python train.py --dataset="photos of plants and fungi (iNaturalist)" --image_size=24 --encoder_norm="layernorm" --encoder_depths=[7, 7] --fusion_encoder_layers=6 --fusion_encoder_norm="rmsnorm" --fusion_encoder_norm_position="pre" --fusion_encoder_head_dim=32 --fusion_encoder_bias="none" --fusion_encoder_cross_attention_every=1 --lr=0.0025 --grad_clip=1.0 --magnitude_pruning=0.3 --final_lr_fraction=0
Rows from block 8 of the image encoder, named by matrix and row number. Rows with one number belong to one channel. Each number is 500 + 40 x the weight over its row's rms, rounded and kept within 0 to 999. All counts start at 0. Numbers have three digits each. After the name is the row's rms in percent of the matrix's.
# convs0: first 3x3 conv (encoder.blocks.8.convs.0.weight, 96x96x3x3), inputs 54-59, a 3x3 kernel for each
# convs1: second 3x3 conv (encoder.blocks.8.convs.1.weight, 96x96x3x3, transposed), outputs 54-59, a 3x3 kernel for each
convs0.0 081:555518538500500500444500500429453420448438437449465450500500500479482500500482500522537518462471520500500500500540500500533530500500530551558500599526550534544558
convs0.1 072:500500466500479459500500500574598589620636573568583526500530500528500444478468500500500519500469478500500500500526500562544522531546500455442460449460469460477463
convs0.2 063:500523476500566536500500522530532500571533464588572549500439457500500461526500500524500546500500473500527533523529500551500552500500500456452427432409467459500455
convs0.3 092:474500467500500448500500500594561572614587591559500500500500500475475500483479500528482500500500518546533524500500500500472439524500518500500468522500500500518500
convs0.4 098:500522522500500525514500519483500459500515500533500524481536500500500518500564516538520500500500525526500478403430412434407425423411442588611569560604580572577568
convs0.5 169:500515500522518521513522521571576541560557550544533526477480489472472474471456466477491471500491489513517500500475486509512491500500500468491500480485479470472478
convs0.6 082:517474500457475500476446500460445440478500464470471484536532500548500500541561542517500526500478520500500469480431442500398462463409427541567569584550572529567531
convs0.7 082:482477451500500500483434467445470500432476451475449500446476472446483462500500468500500541474500518528500500520554521527553523522500535474452468463466464469434445
convs0.8 144:471484500500500500500500512542548555554553536533538546476478475517500500484489500476500500483458500473470462512500500513500482500500500471480480450474471462481451
convs0.9 084:500500500500482500500466482445500472449500436500459500541557500518576500558500500569561588575526535552558531469461469446417444460445433588604603570614581592618588
convs0.10 229:512500500500511500512507500594584601588592574575573579493506500493471480477477487479494486480481482506474500464475468480485480490483484492477480485475490477482481
convs0.11 087:522500476500500500500482479455456435443464479458500467527541543518526520500535524533522519532527500500500455500500484500522500482500500476454500516482474500481500
convs0.12 073:478500532540500544457500533500545473500555528500543473482500478500500461523500543500500478500472454500454478563536500536571538561560535500449467500466442500459467
convs0.13 087:500539548537527515532519554430471479482438466446439455477500500500500500543524500564545500522483500500500500500500500515477482478519500500530534500552539500533500
convs0.14 080:525500500500534532535560500568500500554500500528500522545559541520523530500519529500477468524529500571573531467465458434461425452500464518532544533551570500584500
convs0.15 076:551500558531562523537469535475500500500500472470440480527535553574586528530536535500521562553554528500500500521479500500481500470500500468477468500455455437476478
convs0.16 084:500480500500469500482517484467500500500524500516472500460430440477482478458500473451500500434439449442432462554590568584580608575523602440429459454456414471450459
convs0.17 090:500535517500500500500527517474457500476464500500544500500562548536543546547534531524500549551521519500520477500500500478481457480500500572591579605576581555601573
convs0.18 066:616567591596643637603598589500546500500500500480527470500538570534535500500534550456477452468500464472473456473500500480471500500537452608608599564542612603594566
convs0.19 083:456441436428461462500481500422431424472441457434435463500500500500545535529527569539520500540500552522527500500500517500478540533556500533564500541561556530585500
convs0.20 115:488500500500500474500516500530519535545538535536539500478500487487467457470472459500476466485500478500500478500511500500524500500519500512500474500500485500469486
convs0.21 084:435452473454467461435470442500465484500462459468437500524555518549528523552538577532536541530517500552500524459479468456463459473500436572585592604557554556580579
convs0.22 082:500500461516519500480525500436434466472467484458471500531500528500500525569500542517500519500500500472500482525543500527500529533518500468477500518460471452477500
convs0.23 065:524537560500557526546550562453439451457500500521564524500472477500472526500549533573562548531500526500524500470533521472555500480500500572589568571565553585572555
convs0.24 071:461500500461452500500457438577612546593594590569656593439428464438464421445439397454425481415500452500459540530529534540500521500520545433434413412402434455425399
convs0.25 081:500500500532500474500500500500440500528500500500524500521519500500541480520532469500500557500466523500500551500548540540550536526552500473453500500455463479500460
convs0.26 069:500500468462452450500472500537550520500455500466435500536500559526529536462478546571590580596573532607588589500404477425444433500459465562569577545599569564532538
convs0.27 073:531566534500548522539500527478473465437467559500500555470500438500477457452454500528530550557542558534500500523500500529522500500500533500562529534537547565500553
convs0.28 094:485500469479537500500500457500565500541560540524500523500525519465470435464447479481500500500500500543545543500516500536520500500531500457500500500500525500517500
convs0.29 077:482500500527500536500526472471455441452462424500451473554563577521555549500522561500524500500500518524462432465439440436434425428425500563598576590589566595591553
convs0.30 080:500500500530500481482500522412453426409435500456470481500524500500500500549500517518536500500500543500500456449500500500500468475481474500500500522529500528526532
convs0.31 085:500500471500471454474482445466500483454469465435439446500520500500536547500466500436473456500519480518500472467500517500500500471500500500500500531500500500500518
convs0.32 086:449500449440461434449500444482462447455447482500454500556559574523582559551500522539541553527529528543547500466453500436468463500473479591572588566577616609601581
convs0.33 088:500475470519500483543500441460469479470458462468475455500540500568544545533525500521475538480475469500500453524528536549500543519478523431446446500481476500500500
convs0.34 136:534532512514546526536544500557573565561577567551544563500453464454460463459487467468448461510470455486468475500537525550520517533523519485453500500500484489462500
convs0.35 241:500506512500508507508516512575590583571591588581578571462462479465488481462463466500460462471466470486478488512500488500500500506500494470470482479476468469481476
convs0.36 070:540544521500552561500527470467462467422500500500564533500500446500465449500528500542500559566528533562522533500500475476500543500500500557539536521543545565588576
convs0.37 133:532500519543540524528531518550558560571567559602550558468470500471500500479500472523500514500500500481485479500500500468446500457500467468481473500474460482500457
convs0.38 073:500500500500473478500500460554500539554542521500500482531558568539537561527500500574549534590608536591596594434438420422403461480446457519543561543590500550534541
convs0.39 075:500500517479534500500479548425500500500500467500500500500527500500500527527544521500500532500520500519500500500471463500414500500476473587584535601584552574561546
convs0.40 069:605616623595590578630581629476500464500500500500467500574531561554500529548535500477479500500470500500453465500529500500500500528530423461464500522468553500500500
convs0.41 083:478500500475530519500522500479500500500500474478500500500524482500576529562539521522549581529542500547543500482477462500500477500500470448459445500479500500468473
convs0.42 068:500450476530475500445465462522520500500500548565590500469473475456446500474523446471468465500449468461500500538500584500579552500539525443421441500462465471467409
convs0.43 076:590574617600597587573560565500500523455463500500500460545597575526500580500538526500473522500442455465500500523500500526522452500500464540500531533500523559500532
convs0.44 086:500520500500480480468483500429431448441500460473500478485500500500500516500528543500526531540517540500500500516521524538520500476543516470446458442453442472476450
convs0.45 088:475436449500479500455461500480432450500500461481500458537526549516535524500500475500457529440465473452500479545500516500482556500500500536471500542548525555517535
convs0.46 060:500558534546500500500533546548547500525500500575500500500460465563500500561574538500452500500500500422473435536500500524532457500500452500419500500500500500500500
convs0.47 070:530480500470500540500477500529500465500500448500440475500521557500500471481500500500519532500522460500500500500450500443449450414447426599640593594593602581602635
convs0.48 081:500459500465481455500500500500420393451500454500460500467453500500456500484477500459500461447465500500500500523541549549554550526500560455444427500452467411449469
convs0.49 083:539500531522536500482480480447466478450500500469523517518559500500500534556535552542500500500467564483519472500520533529479500527468500500525500533451546500482500
convs0.50 081:606610643613581608592632586478500467474541432500500458541553578575563573563547554521500500500500500500500500481481448455464500473500484560556539530579562558566500
convs0.51 069:475500469466457500500500444500500500500500459466443500500500533557529548574521500500598535582622607578587606500500500469468446471500500574556541574583563525552569
convs0.52 108:500500545500500500483500538576605573615611620566558560480500500500500500500500483520545500500500500484500517448428447472461469463466463500500478448500500500478465
convs0.53 051:474473567530500500500500500547552500443500460529578470500552469500559500546570548500561593500500576500500500444457453443393418391500413590585546627611613555588500
convs0.54 074:500500474477500522500464500458403448460420460473428387559585572500530545551518500471479526500528448500518531466463477427500500470481471568601589577606611563575585
convs0.55 081:500525500533539536472546532396423500500481478500500500500500473500500500537459525570517520500475500500473500541500528500500500560558521441438450500452468457455483
convs0.56 082:500500500500479552476473473459500500500484500450500479537500500519557554520556549563523525550516528533500500478439472468410450461483470538561603585581561594607596
convs0.57 061:535540500579540546555500500500457424500468474464449431544569622554594523570577557539500500541476529472450523500500473500467474432500533529572563596532558500566565
convs0.58 060:500500500532500527500500500500524466500540500464455454500587556570565548556530566473438443457500500500444500465500500440461464471500500500472456531500462500558500
convs0.59 078:438480465436445440475437452523479460465500500473540500518539539525564552540562556557519537566590524524525579441446500477439448417471455604586585595611548609576580
convs0.60 080:480471536481500500500500500468448456414460467468500484410456461500476460500461479548500530549500500473500478500525538500546530533560500523500537572528500555553535
convs0.61 176:500488484513500479500500500572560553572581559567562553491492500512474500483472460500491478471468471479476492500500500500485489500500492500500500500490481490500479
convs0.62 090:500500539524500477524551478543534528539500529500500527500459484500445500500425453500500500500485478500500550548564500562540538586574500500465500500524500483500500
convs0.63 079:500500500500500470500500476449481466469462475483407477500569561521518569500550557536500500521500478529526525471469460464500448500446476599652597583541584564624572
convs0.64 089:500471473500470484460500500418441419426424412411456436534500518500519542500545520457533500483465482482448467527540525500515500500481469500500500519526483500523500
convs0.65 135:479500500500500515500500500562553549546570553578583556478500500500500500500500500470483480475450470470467483523500522500489482516500500557538543500513517500524500
convs0.66 066:500474441459471415416427468500456500500470470443500430480473429478500477460468450480477533456500500477500500536461529500522500500500524538528531500500549579550500
convs0.67 065:571559544577500546500500544500448466447436450428423454568546548561575616500500583461500478500475444500500500500521534500479455533439522531500480576500529574535500
convs0.68 073:555566592553571625564569558500462525464500500500527459584616638555534539526540520449424500500480500500529500500500500541522500534548500500534500500471478500500500
convs0.69 073:574520591572530597535553528535531500500480481500500500530550553500500500500518523472445464444500500500500500469466461409414428468461438552584571562539550554540585
convs0.70 089:524500500484500523500500460558542564566577574578577539500538500500517500500552472500500532517517515500529526477409440450451443443441433500518515500516546500525500
convs0.71 083:529500482517500523500500500442424416436424462482475451500500535500534523500500525452500500455469477470500462500522500500500500500519500500500467576500500541525532
convs0.72 073:472459500500500500500500500561593598581526613553572500548533543555529500526520566550500521549554534580585573408438440433415416445427397536539500532539524551535571
convs0.73 089:500500500500500524472500500424500464500449500500500500500500500536500522524500547524500535475529464500466527535524522537547524500554518477475483477458461471437484
convs0.74 074:605597588621606617586611577500500471482474464461500463500520571550580525560572544461500500539500443478482479500500548500463481519500500613545539525591500564535539
convs0.75 077:532548478519500549442500478550500500500523540500538500554556528500537500533500526528500500500500527541534500441436455456500467462479440567613588561619611546604594
convs0.76 138:487500500490475483532500500554552578572547571570556565461439466473453471458438456472466470500455468500500476500532533538513550543558534449463450449457448443449417
convs0.77 087:462500500474529500500500500500500500500478500467448472515500500500500474445442465500530500482544500566573586523516500518474500523500557480500500500456500482500447
convs0.78 242:515518512513500500515532516571562560579565561563545561493465486485465487469472465474474476477471491483478494506500492500500500518500500475473477466467470471469479
convs0.79 071:500549531500477500549547533500470461465440474435469430530500500535454500500500468500569523523563500531500500457453476427431475441500457564560562597559568578500581
convs0.80 068:424446434500445471480500520500500454474500463533474473449500460500500473545500500500500472472462439458455463626606589574558580542560576500523500541541500548500500
convs0.81 121:500525524500522511523533517531520527500530515553533535460485456485469483483470460464487443471459465489487500524474500518511518520500500500463446459487450500512458
convs0.82 074:562624575586616592620628621500500500441478476500500500531556544500551524530575556500475469480500500500479475500458500500453477444500458532500500524500478590532521
convs0.83 222:509525523527527513514534517551556563553545551544532536464473474477461478472454459485465473477478478482481487493484484480500500494500500479481469485487478470469472
convs0.84 089:519500524500517500473457500500500500474474484500470517547575541540526548523560525538500544500500550528533500515500564500500500500517541473477531500500473500478478
convs0.85 128:530500500532527523523512482571565580526531563534539530432464470462448437455437465462425443471452473482460500500523500500522500517500536500480455500500500479472456
convs0.86 088:526500500546517477466524515470433418413483465454477459531526500469551537521539539500500539537500518469500500500500540530521535500500500500500480478461543500500448
convs0.87 079:524547521534555543500537546459444446440458455448447440541548525538556500540538477500474548500500500500500500500500500500472468479470500607579568588608591598567573
convs0.88 143:476472520500500486500500500580562559575554561577551568500473471469475462500477480478470463500467500500500483500487486478500472482490484478474476471481457490483489
convs0.89 068:500500500434500472538500500553562584536632604526548571462391425448463443500421401428439454464473422422438399526523533535500563559557521416446403469411404447438448
convs0.90 084:527533553500540544538552500433440451448462434466450467500500500473518500528500500525500562500500522462500452475534481524500500466500500521500500556527537500500525
convs0.91 078:500500535563547538526500517444463471500434471500522500500458438467500472500500519519555559537539568470500478500500520500530500547574500564500534500523539536530532
convs0.92 155:480500500500509500500518511559549557560557560564535544475459474490485482475471450480490477479469481476489480513500525509520523516529500476500481467475469460478471
convs0.93 090:531500538528500541533500549410426461445440455459515451537515541500519522533579549520539500500484442470462458500500500500500500500458471539612571591568590563566551
convs0.94 073:500500500500500522500500500500500461470500520500531500450500424432470500500500480543525530500500592500521533528535544500540528500500520547557545536500525548500528
convs0.95 076:439482456500457451464500475440465435451500453449500523500454471480500500500464479500500500483475500500471473500527500500520544500544500450500451478422451468475449
convs1.0 081:442417430426411421428426427415401417402397407413412407447455477451438457454457454438438454426432441439443433474475468456469445462454468475468470459471468500474482
convs1.1 064:541564549563573550548560573560582575567580577569574578500500500527500500500523527500528500500535532526522521529530539547542554535554540522555524543546533556529548
convs1.2 073:575567564571585571550569569588599584598603600581575579533527531525535522536539530529548541538561551541540546531532533533543538523533524533538524535527526521527530
convs1.3 117:560565563579567563566570561563583569586589572571582570532533524529527534526530526557564560570567561559561564534530531537540537530527535528526529540532529528533522
convs1.4 066:433440437424420425421421433438408426395406389412410426460471468469472461474459458461470462472460452469445445500479500479476472479473500472473500459475469479474475
convs1.5 210:564570570578572574566570570573584577578583583574582574536543537538542540542539541554557555557563561556554550534538535540539538532539533524528521528530528527526522
convs1.6 076:446428446417432438452424449431414419417401413414412411471468454471447476472456468446456478452444465457435457475474481482468500484474476458472472453456470464471466
convs1.7 062:425433431405415420436433426434412438406420415413402433472455471458459457460464471447448439442439443458434452479460475456466463464453471500500500500500500481481500
convs1.8 196:571574571578582580570581568578580573581583577573577572536544535545545541537542535558560558561567562562556553535538533538538540535531534525522529529526529527526521
convs1.9 075:444429424435415414442421433411408427411410411411403414466454469469462460463462458463441465450444439447433454481483479480500471470473471468462471470469476471452461
convs1.10 236:568572566577578574567571566575579571571579576573579569538543542546547549539547542550562553561567559555562552539538539537542540540536538524526524528526526524525525
convs1.11 080:446441441435436443448442453436439443428424426441433436477473478482477473480474475469466482465475471472468486472463462466460456474459448483481482500470479475475472
convs1.12 043:456456466468453464431448439456436446440428421440424447459459457439429453434440451457447433453450447453447439471500462500451457500449500500500526500500500500500500
convs1.13 073:436435441431438446438452448436430436438428432450436447483476500469465481475472464474475500460463469479468485461447461456448455466451464500473500500500466500500500
convs1.14 035:500500466500500500500544500500500500500500500540532500500543500500500500500500533557567568564605604582588611500500535500500500500543547500500500500500500500500500
convs1.15 073:451437450419435457456435455440434435438422438448425433468485471475473468485476500453474466451456450455475474467464454468452452463451458500482500480484479484474471
convs1.16 029:500448456437424432452433446449450500440408447379432423500443500454453458459500454451451461500500452500445500500500500500500500500500500544542500500554500553500500
convs1.17 083:429430435430415418428424426421406414416400406416393413474463473467463460465463475455449458460448446458451455455447465454453444451459448471464476477465471477477472
convs1.18 052:447428441435430448428442461417420435423393429433415427475500473500473477476500478500478475468452469500477478441438441436424428444439445457476500470468456479468500
convs1.19 077:425406419430404406437422419434415433417404417433427419462468484470453465465470478475470469464451462464465459469473471459454452473467458482479480479456481469469470
convs1.20 167:571570570578585573568565573592588580592594590582581581540536534540543544538543539544562549559564560552561548537541536540539541540538531527529521530523521526522528
convs1.21 070:435420438425421422430417426422408409411412411420408411474466480464457456468468458459451463436442457468454448500474500500467500483476500467472474462478463472479477
convs1.22 061:429459439445435439438450447450439452454416439458436445445440469456454454474463460468457468465466461469472453470452469459455455457453437500500521500500500475500500
convs1.23 046:449449500442448455451474471454455460455440423447466462500500500500500500500500470500500500476472500500500500473446449450449447462462414500500470470476459500450476
convs1.24 053:555541538551569550553566550556592546552573591565585575500540500500533532500526536532533534530544500531552537523556500534548555525538500562559549556533543529542534
convs1.25 032:500451448446441453444464460500500500445444419500433431500500500464500500500500500456455465500437456457450446500500463454422463500451500565500500500500536542500500
convs1.26 028:500435441500461500500500500446449436461500500500500500542500500500500500500548500500500500500569550500575547500500500500500553500500500500500500500500500500500500
convs1.27 044:445467473435458459467469468500456500437439464464460461500500500500500500500470500500500500500500500500500462451473446444438440462446443500500500468500453500458500
convs1.28 113:558560554567566569559563558579590576585586590573589577540540542537540532530532537545542556555558545542558545533538541544543544540544536527525525522532526532529525
convs1.29 070:427426425439413428434432437429409428417406407434409419476466469453454466479454474465456456464440448469459466468462479465450457471463461447449455454454465461453461
convs1.30 073:457437470455428438445436452449444435426418443429444448483480479472462456476479466472462500474465467473469472454450457467445458463454452500500500472480482477476478
convs1.31 083:432417428425412422437421433421420417413399409427430423457440453453450453460446456435415453447448435453431437470469468464459456473476472473485476470479479477475486
convs1.32 072:433424429433422428439428430416421429404409405415400426467456476462448453476473464450451456439435454451437461500475500500500474474482500472464455468454469476454469
convs1.33 069:445421439429411421446439445437417442431435434420430440482477472456475465464474476472474463460450452479461462452452461456450449458447453500500500500500500500500500
convs1.34 179:569576569574583570569571573575579579581583579574577578537539533540536537533535536549555551557559550549557548530536534536536533537537535524529530526530527522530526
convs1.35 246:568567569576574572567572564573581578578584578576575571538542545540549550542545543559562560562567563556559556539537539536542537534537538526526523524529526530522525
convs1.36 044:450467500500435446443450461464461461420440462456434461500500500500500500471500500500500461500467500500500500470452455472434418452462437473500500500500500500461468
convs1.37 160:565567561569573572565574568572570566580583583567569564532538538543541540536541538555561556565564568555563558535537533539544537533529530526528527530531530523532528
convs1.38 031:500500500500457500500500500500460500500500500500500500500500500542500500500500500543500500500500500540573547500500500500500500500500500500500500451500500500500500
convs1.39 078:438431424429424424444426429425427410412411420424415428472464460472460461462460463468456467455451449468449459454455473466457453465464475466464477467481465463470483
convs1.40 037:443439461450462500500500468428434462436438444435450461500500500500500500457500500500500459450500452453444500435414440420418433410439428500500500500469500500500500
convs1.41 074:447449448436455444462459451446443442435428434458433451473469473471472471480466478461456481472449456474464482455464450443452463470467470500480500484466481500482485
convs1.42 037:548563559561579538562570551589593599597573579590585601500500500500500500500500500500500500534500500500500500560531533500500541500500500543550539532568546555554573
convs1.43 056:452449462457429444452436451422429419425420441432426448472468466471454500463478500477473470464463479500465465445429455433426437466446455500500469500470477500500480
convs1.44 063:451439451430444450454445455448431452430438436430454439479480478473478500479500500478479471473467500480466474466441443465458452458479471500500500500500500500500500
convs1.45 073:442426425428414426437420420436428422422403415434422428464450446445432441456441454448446459451443442455446429475473477478460467484482472476485463481480470500500500
convs1.46 041:467444444440456472458450450454435468437431500455446438500453464500500454462441500463472500446472448462500471462455500451460466472448453500500500500500500466500500
convs1.47 049:421428422442416426442418436396426423397408405416404412500472500471474470500476500471500461464474476474500500461471500473500476475472500467457469461473456457467472
convs1.48 050:439439428414398427418426422439456435435417441432436448461461461469448455455457470448436469457456448453462446465461467474455459451460460500500500500500500500500500
convs1.49 051:455500448451435444444451460452446450464432438448458457500500474500472462500464478478500500476500475500472500438457456455461456478457463500500500500500468500471500
convs1.50 064:433437423428409432452434434425416419420404422443413425453479500479463472471473468465476450462450441476454470439448433436428423444446436470461474500482473473470475
convs1.51 051:421436443426399441441426450399405418403392400405421432476473500457434473500455464466500466442461475500468475478477468463461476458500477468454453464457473464464477
convs1.52 127:570579566576574571564570561557574563572575572561571568535539541529547536532532531544557555549564551554559553536543539540547542533539544524528528536540536530525528
convs1.53 031:500458462426500500500460500500463437428420440445433500458459500500464461500500500455500500419500500448500500500500500446449500437500500500465500500500450500462500
convs1.54 074:426432448425435418433414430425442439418395408426418416468471500460454466459468469463467465452473462453463459468457471465474458477477474467476470455471457470457475
convs1.55 030:457500444415440457430451450500459500500500500446500500462500500500500500500500500406441437431435380445426435500452454441442453461500446540500552500500552500500500
convs1.56 075:438422437422412422436426429416418421434398406429415413480466478465464460474470457448459464460453458434448440478467478474456461464462459479464465467454468480476476
convs1.57 059:445439444430446444436440454422434442421401421429432442458468500456462460461468463471465461460462475475468500465468432443451478466462467471475479474472500500500479
convs1.58 041:466467451442446452449450460458442409436459445445413427500500465500500500500500500467463500500500500469473500455425443419439422423426442459500500500500463472455500
convs1.59 050:439412447417417414435424442415390407394394390407423429500458477466476500460462460470458463462469470468464449500472500500500500500500500472464477470441466460467463
convs1.60 028:500500500455500461500457500500500500500500500500500500500500543500500500500500500500500500500500500500500545500500460440439431456459454500500500500500441500500500
convs1.61 207:570571566569578571567571571577582577581585583577584573538543533543544543540542540554555551562561554551555548538539538540538540535535535527527524526525526519529523
convs1.62 131:567574558573580578568571577572572581577583581573579576529533540536544530526543527534546545546547539549547544533536529534539536533538534520531538530541526532529537
convs1.63 062:429409433415401425440413435431409421425384402400415417460462471445459461480466472466438456447440451423438438477465482468468459500459474476479476477476463472469459
convs1.64 089:435418432416409426436434428434424429433429427441417435471470459460465460474455470464454451449452456449453458467464461465469439452455460477471480475466500477480473
convs1.65 172:564576561577573581573567564574584571585584578573582571541544536543547537537538532549557554559562556552550542541543535537535533535535539527523530531525533518522518
convs1.66 055:429407414427402413441445417427410420419404433428412438459448500476454454454463458419436433455435439453452457470480500460462451500500459465470500468468500500479500
convs1.67 044:441459466500436458473441456448425448429410438440430437500500500470500465500500500454428471500462500500500472442419422429434416453454436500467500500500464500500500
convs1.68 046:468455443430416460454453470413419439437415421453440432500467473473466500475454500500475465446466472468500500447447420420432453439446437500476500500500500500500500
convs1.69 044:440437450462423424466436451436418422439429395442439451500500500473469470500464500474500500454500500500500500424441440408445452462433451466468469459461466500468500
convs1.70 083:552579565577584559569574552560568561570578570544572559534538543533545541524536526563562565568578583559567555530531545526542538540538544524520521521528528537542535
convs1.71 085:445440439426425425433437443445426445423419429428421424500485469465468456474477471465467461458446469466461471460451470454455458461452460475481480469474470477471476
convs1.72 045:531500541538549531541557540540500500549549538532529547528530537540524554538543527559585562561586577553557549500543554500546534539537500500500500500500541500500500
convs1.73 064:424427446430414422436412438442438437430415426434434430478453463467455460465458469454466454464454453452447474475454470461454451472469463500500500500500500500500477
convs1.74 057:432436443431417441453431441437410431440416426435426420479500453479461480464472471478467500473464500470478454436439455443430436442408441476458477500481474500465465
convs1.75 042:459443449443425454456453469455453466416418448451447444433439451441500457464458430452459466451459447461463452500473459459500500500466500500500456445464464500472500
convs1.76 168:568574571576579574567569573574578578578589581575583576535539533536544543537535542547555551556561550544553554540532537544542543541545538527529529530535534529530529
convs1.77 056:500500524526530520534541527536557546578566570559589579525521526500525500500500531536548541554555551546554553528533540538545532537536554536524522528541541541525553
convs1.78 242:569571570570577571570569567578582577582585587576579578540543536543548546539546544559565561566567562559563556535537536540540539538534534522527525525527527524523524
convs1.79 046:436415417426431436431412439425395417432394419433410410500500475468440462500454471500466462464469500460461500469449453473469471470468455464456449500464444500500500
convs1.80 039:425419447438441469440442451455456471500428431443440454500500500500500500500500500500500528534500500500500500455441460500460442452441445500461500470469454500451500
convs1.81 165:570568569571577575566572567573581576582582582575581573531537538536542539527537534550561546556557557548547548537537532539538539535535533524528528528527528529527528
convs1.82 040:429440429451430453453445430406405431442428454467440450500500500471500462456500467460500465500465471459445464448416445431417441448419451465467468500500500500500500
convs1.83 234:566575569572576573570568568576581581581584577577574573540543540544547540540539539556560558561566557551565553535538535539538539532533532526528525529529525522527522
convs1.84 073:433443443449431446451453446452435442431427422434448435481478477500469477475481479468450463466461451473472465448441448459430438457466465500485500470500478500500500
convs1.85 172:570581574575582579570572574573572574582583578567579574530536536540535541531542541548552553545557559546555549533534532535543537538537536531528522527531528528528526
convs1.86 062:450444454424432455458438447440446461458433422450447444478468480471460500500476500469469500468480500476476478463445450462453448453455447500500500500500479500500500
convs1.87 083:426427431431403426425426441413404412412404407421407412465469483473458451457461469457459462454444457449443458454465442446438458450444458450455461457470464473459468
convs1.88 187:565574570575577574570575565577588584588596586574584580535540540542542543546545543558558553560565565555555550537537540538543537538539536522525524526528524526526527
convs1.89 039:550574563561553568565552559546536533571565547530563567500500500500500500500500500500500500500500500500500500544558537500542547528542547555551553548571568586552539
convs1.90 080:437448452441427433437438441444429446423434432436426440483466479477475465474469462471468460467462459472466477460461459450455448472459459479468478480473482472479500
convs1.91 050:461467471461453461450432473453500470447437435458451461500500500478500476477500467500500472500467500500500500463467449445440458457431453500478468476500500473475473
convs1.92 198:573570571573579574568570567577584577580586584572576567539539539538543543538544536556556558560562562556552554540539538541539534539539539528525527525528526526530526
convs1.93 074:453445453433427441442436446433444437437421437434422436461471465474460468475474474471472466461457461472469477463452462445450455459441445500464483480470480483476482
convs1.94 029:500500543500558500500500500500545500500500500500500500500500500500569500500500551458500500500500500500546500500500457452457430500449500500500500500500500500500500
convs1.95 030:446432449461410445442458448500500430447500441439424456430460453458500500500432460415391419423417500420390432500451500500449500500455457556550577556500556500500500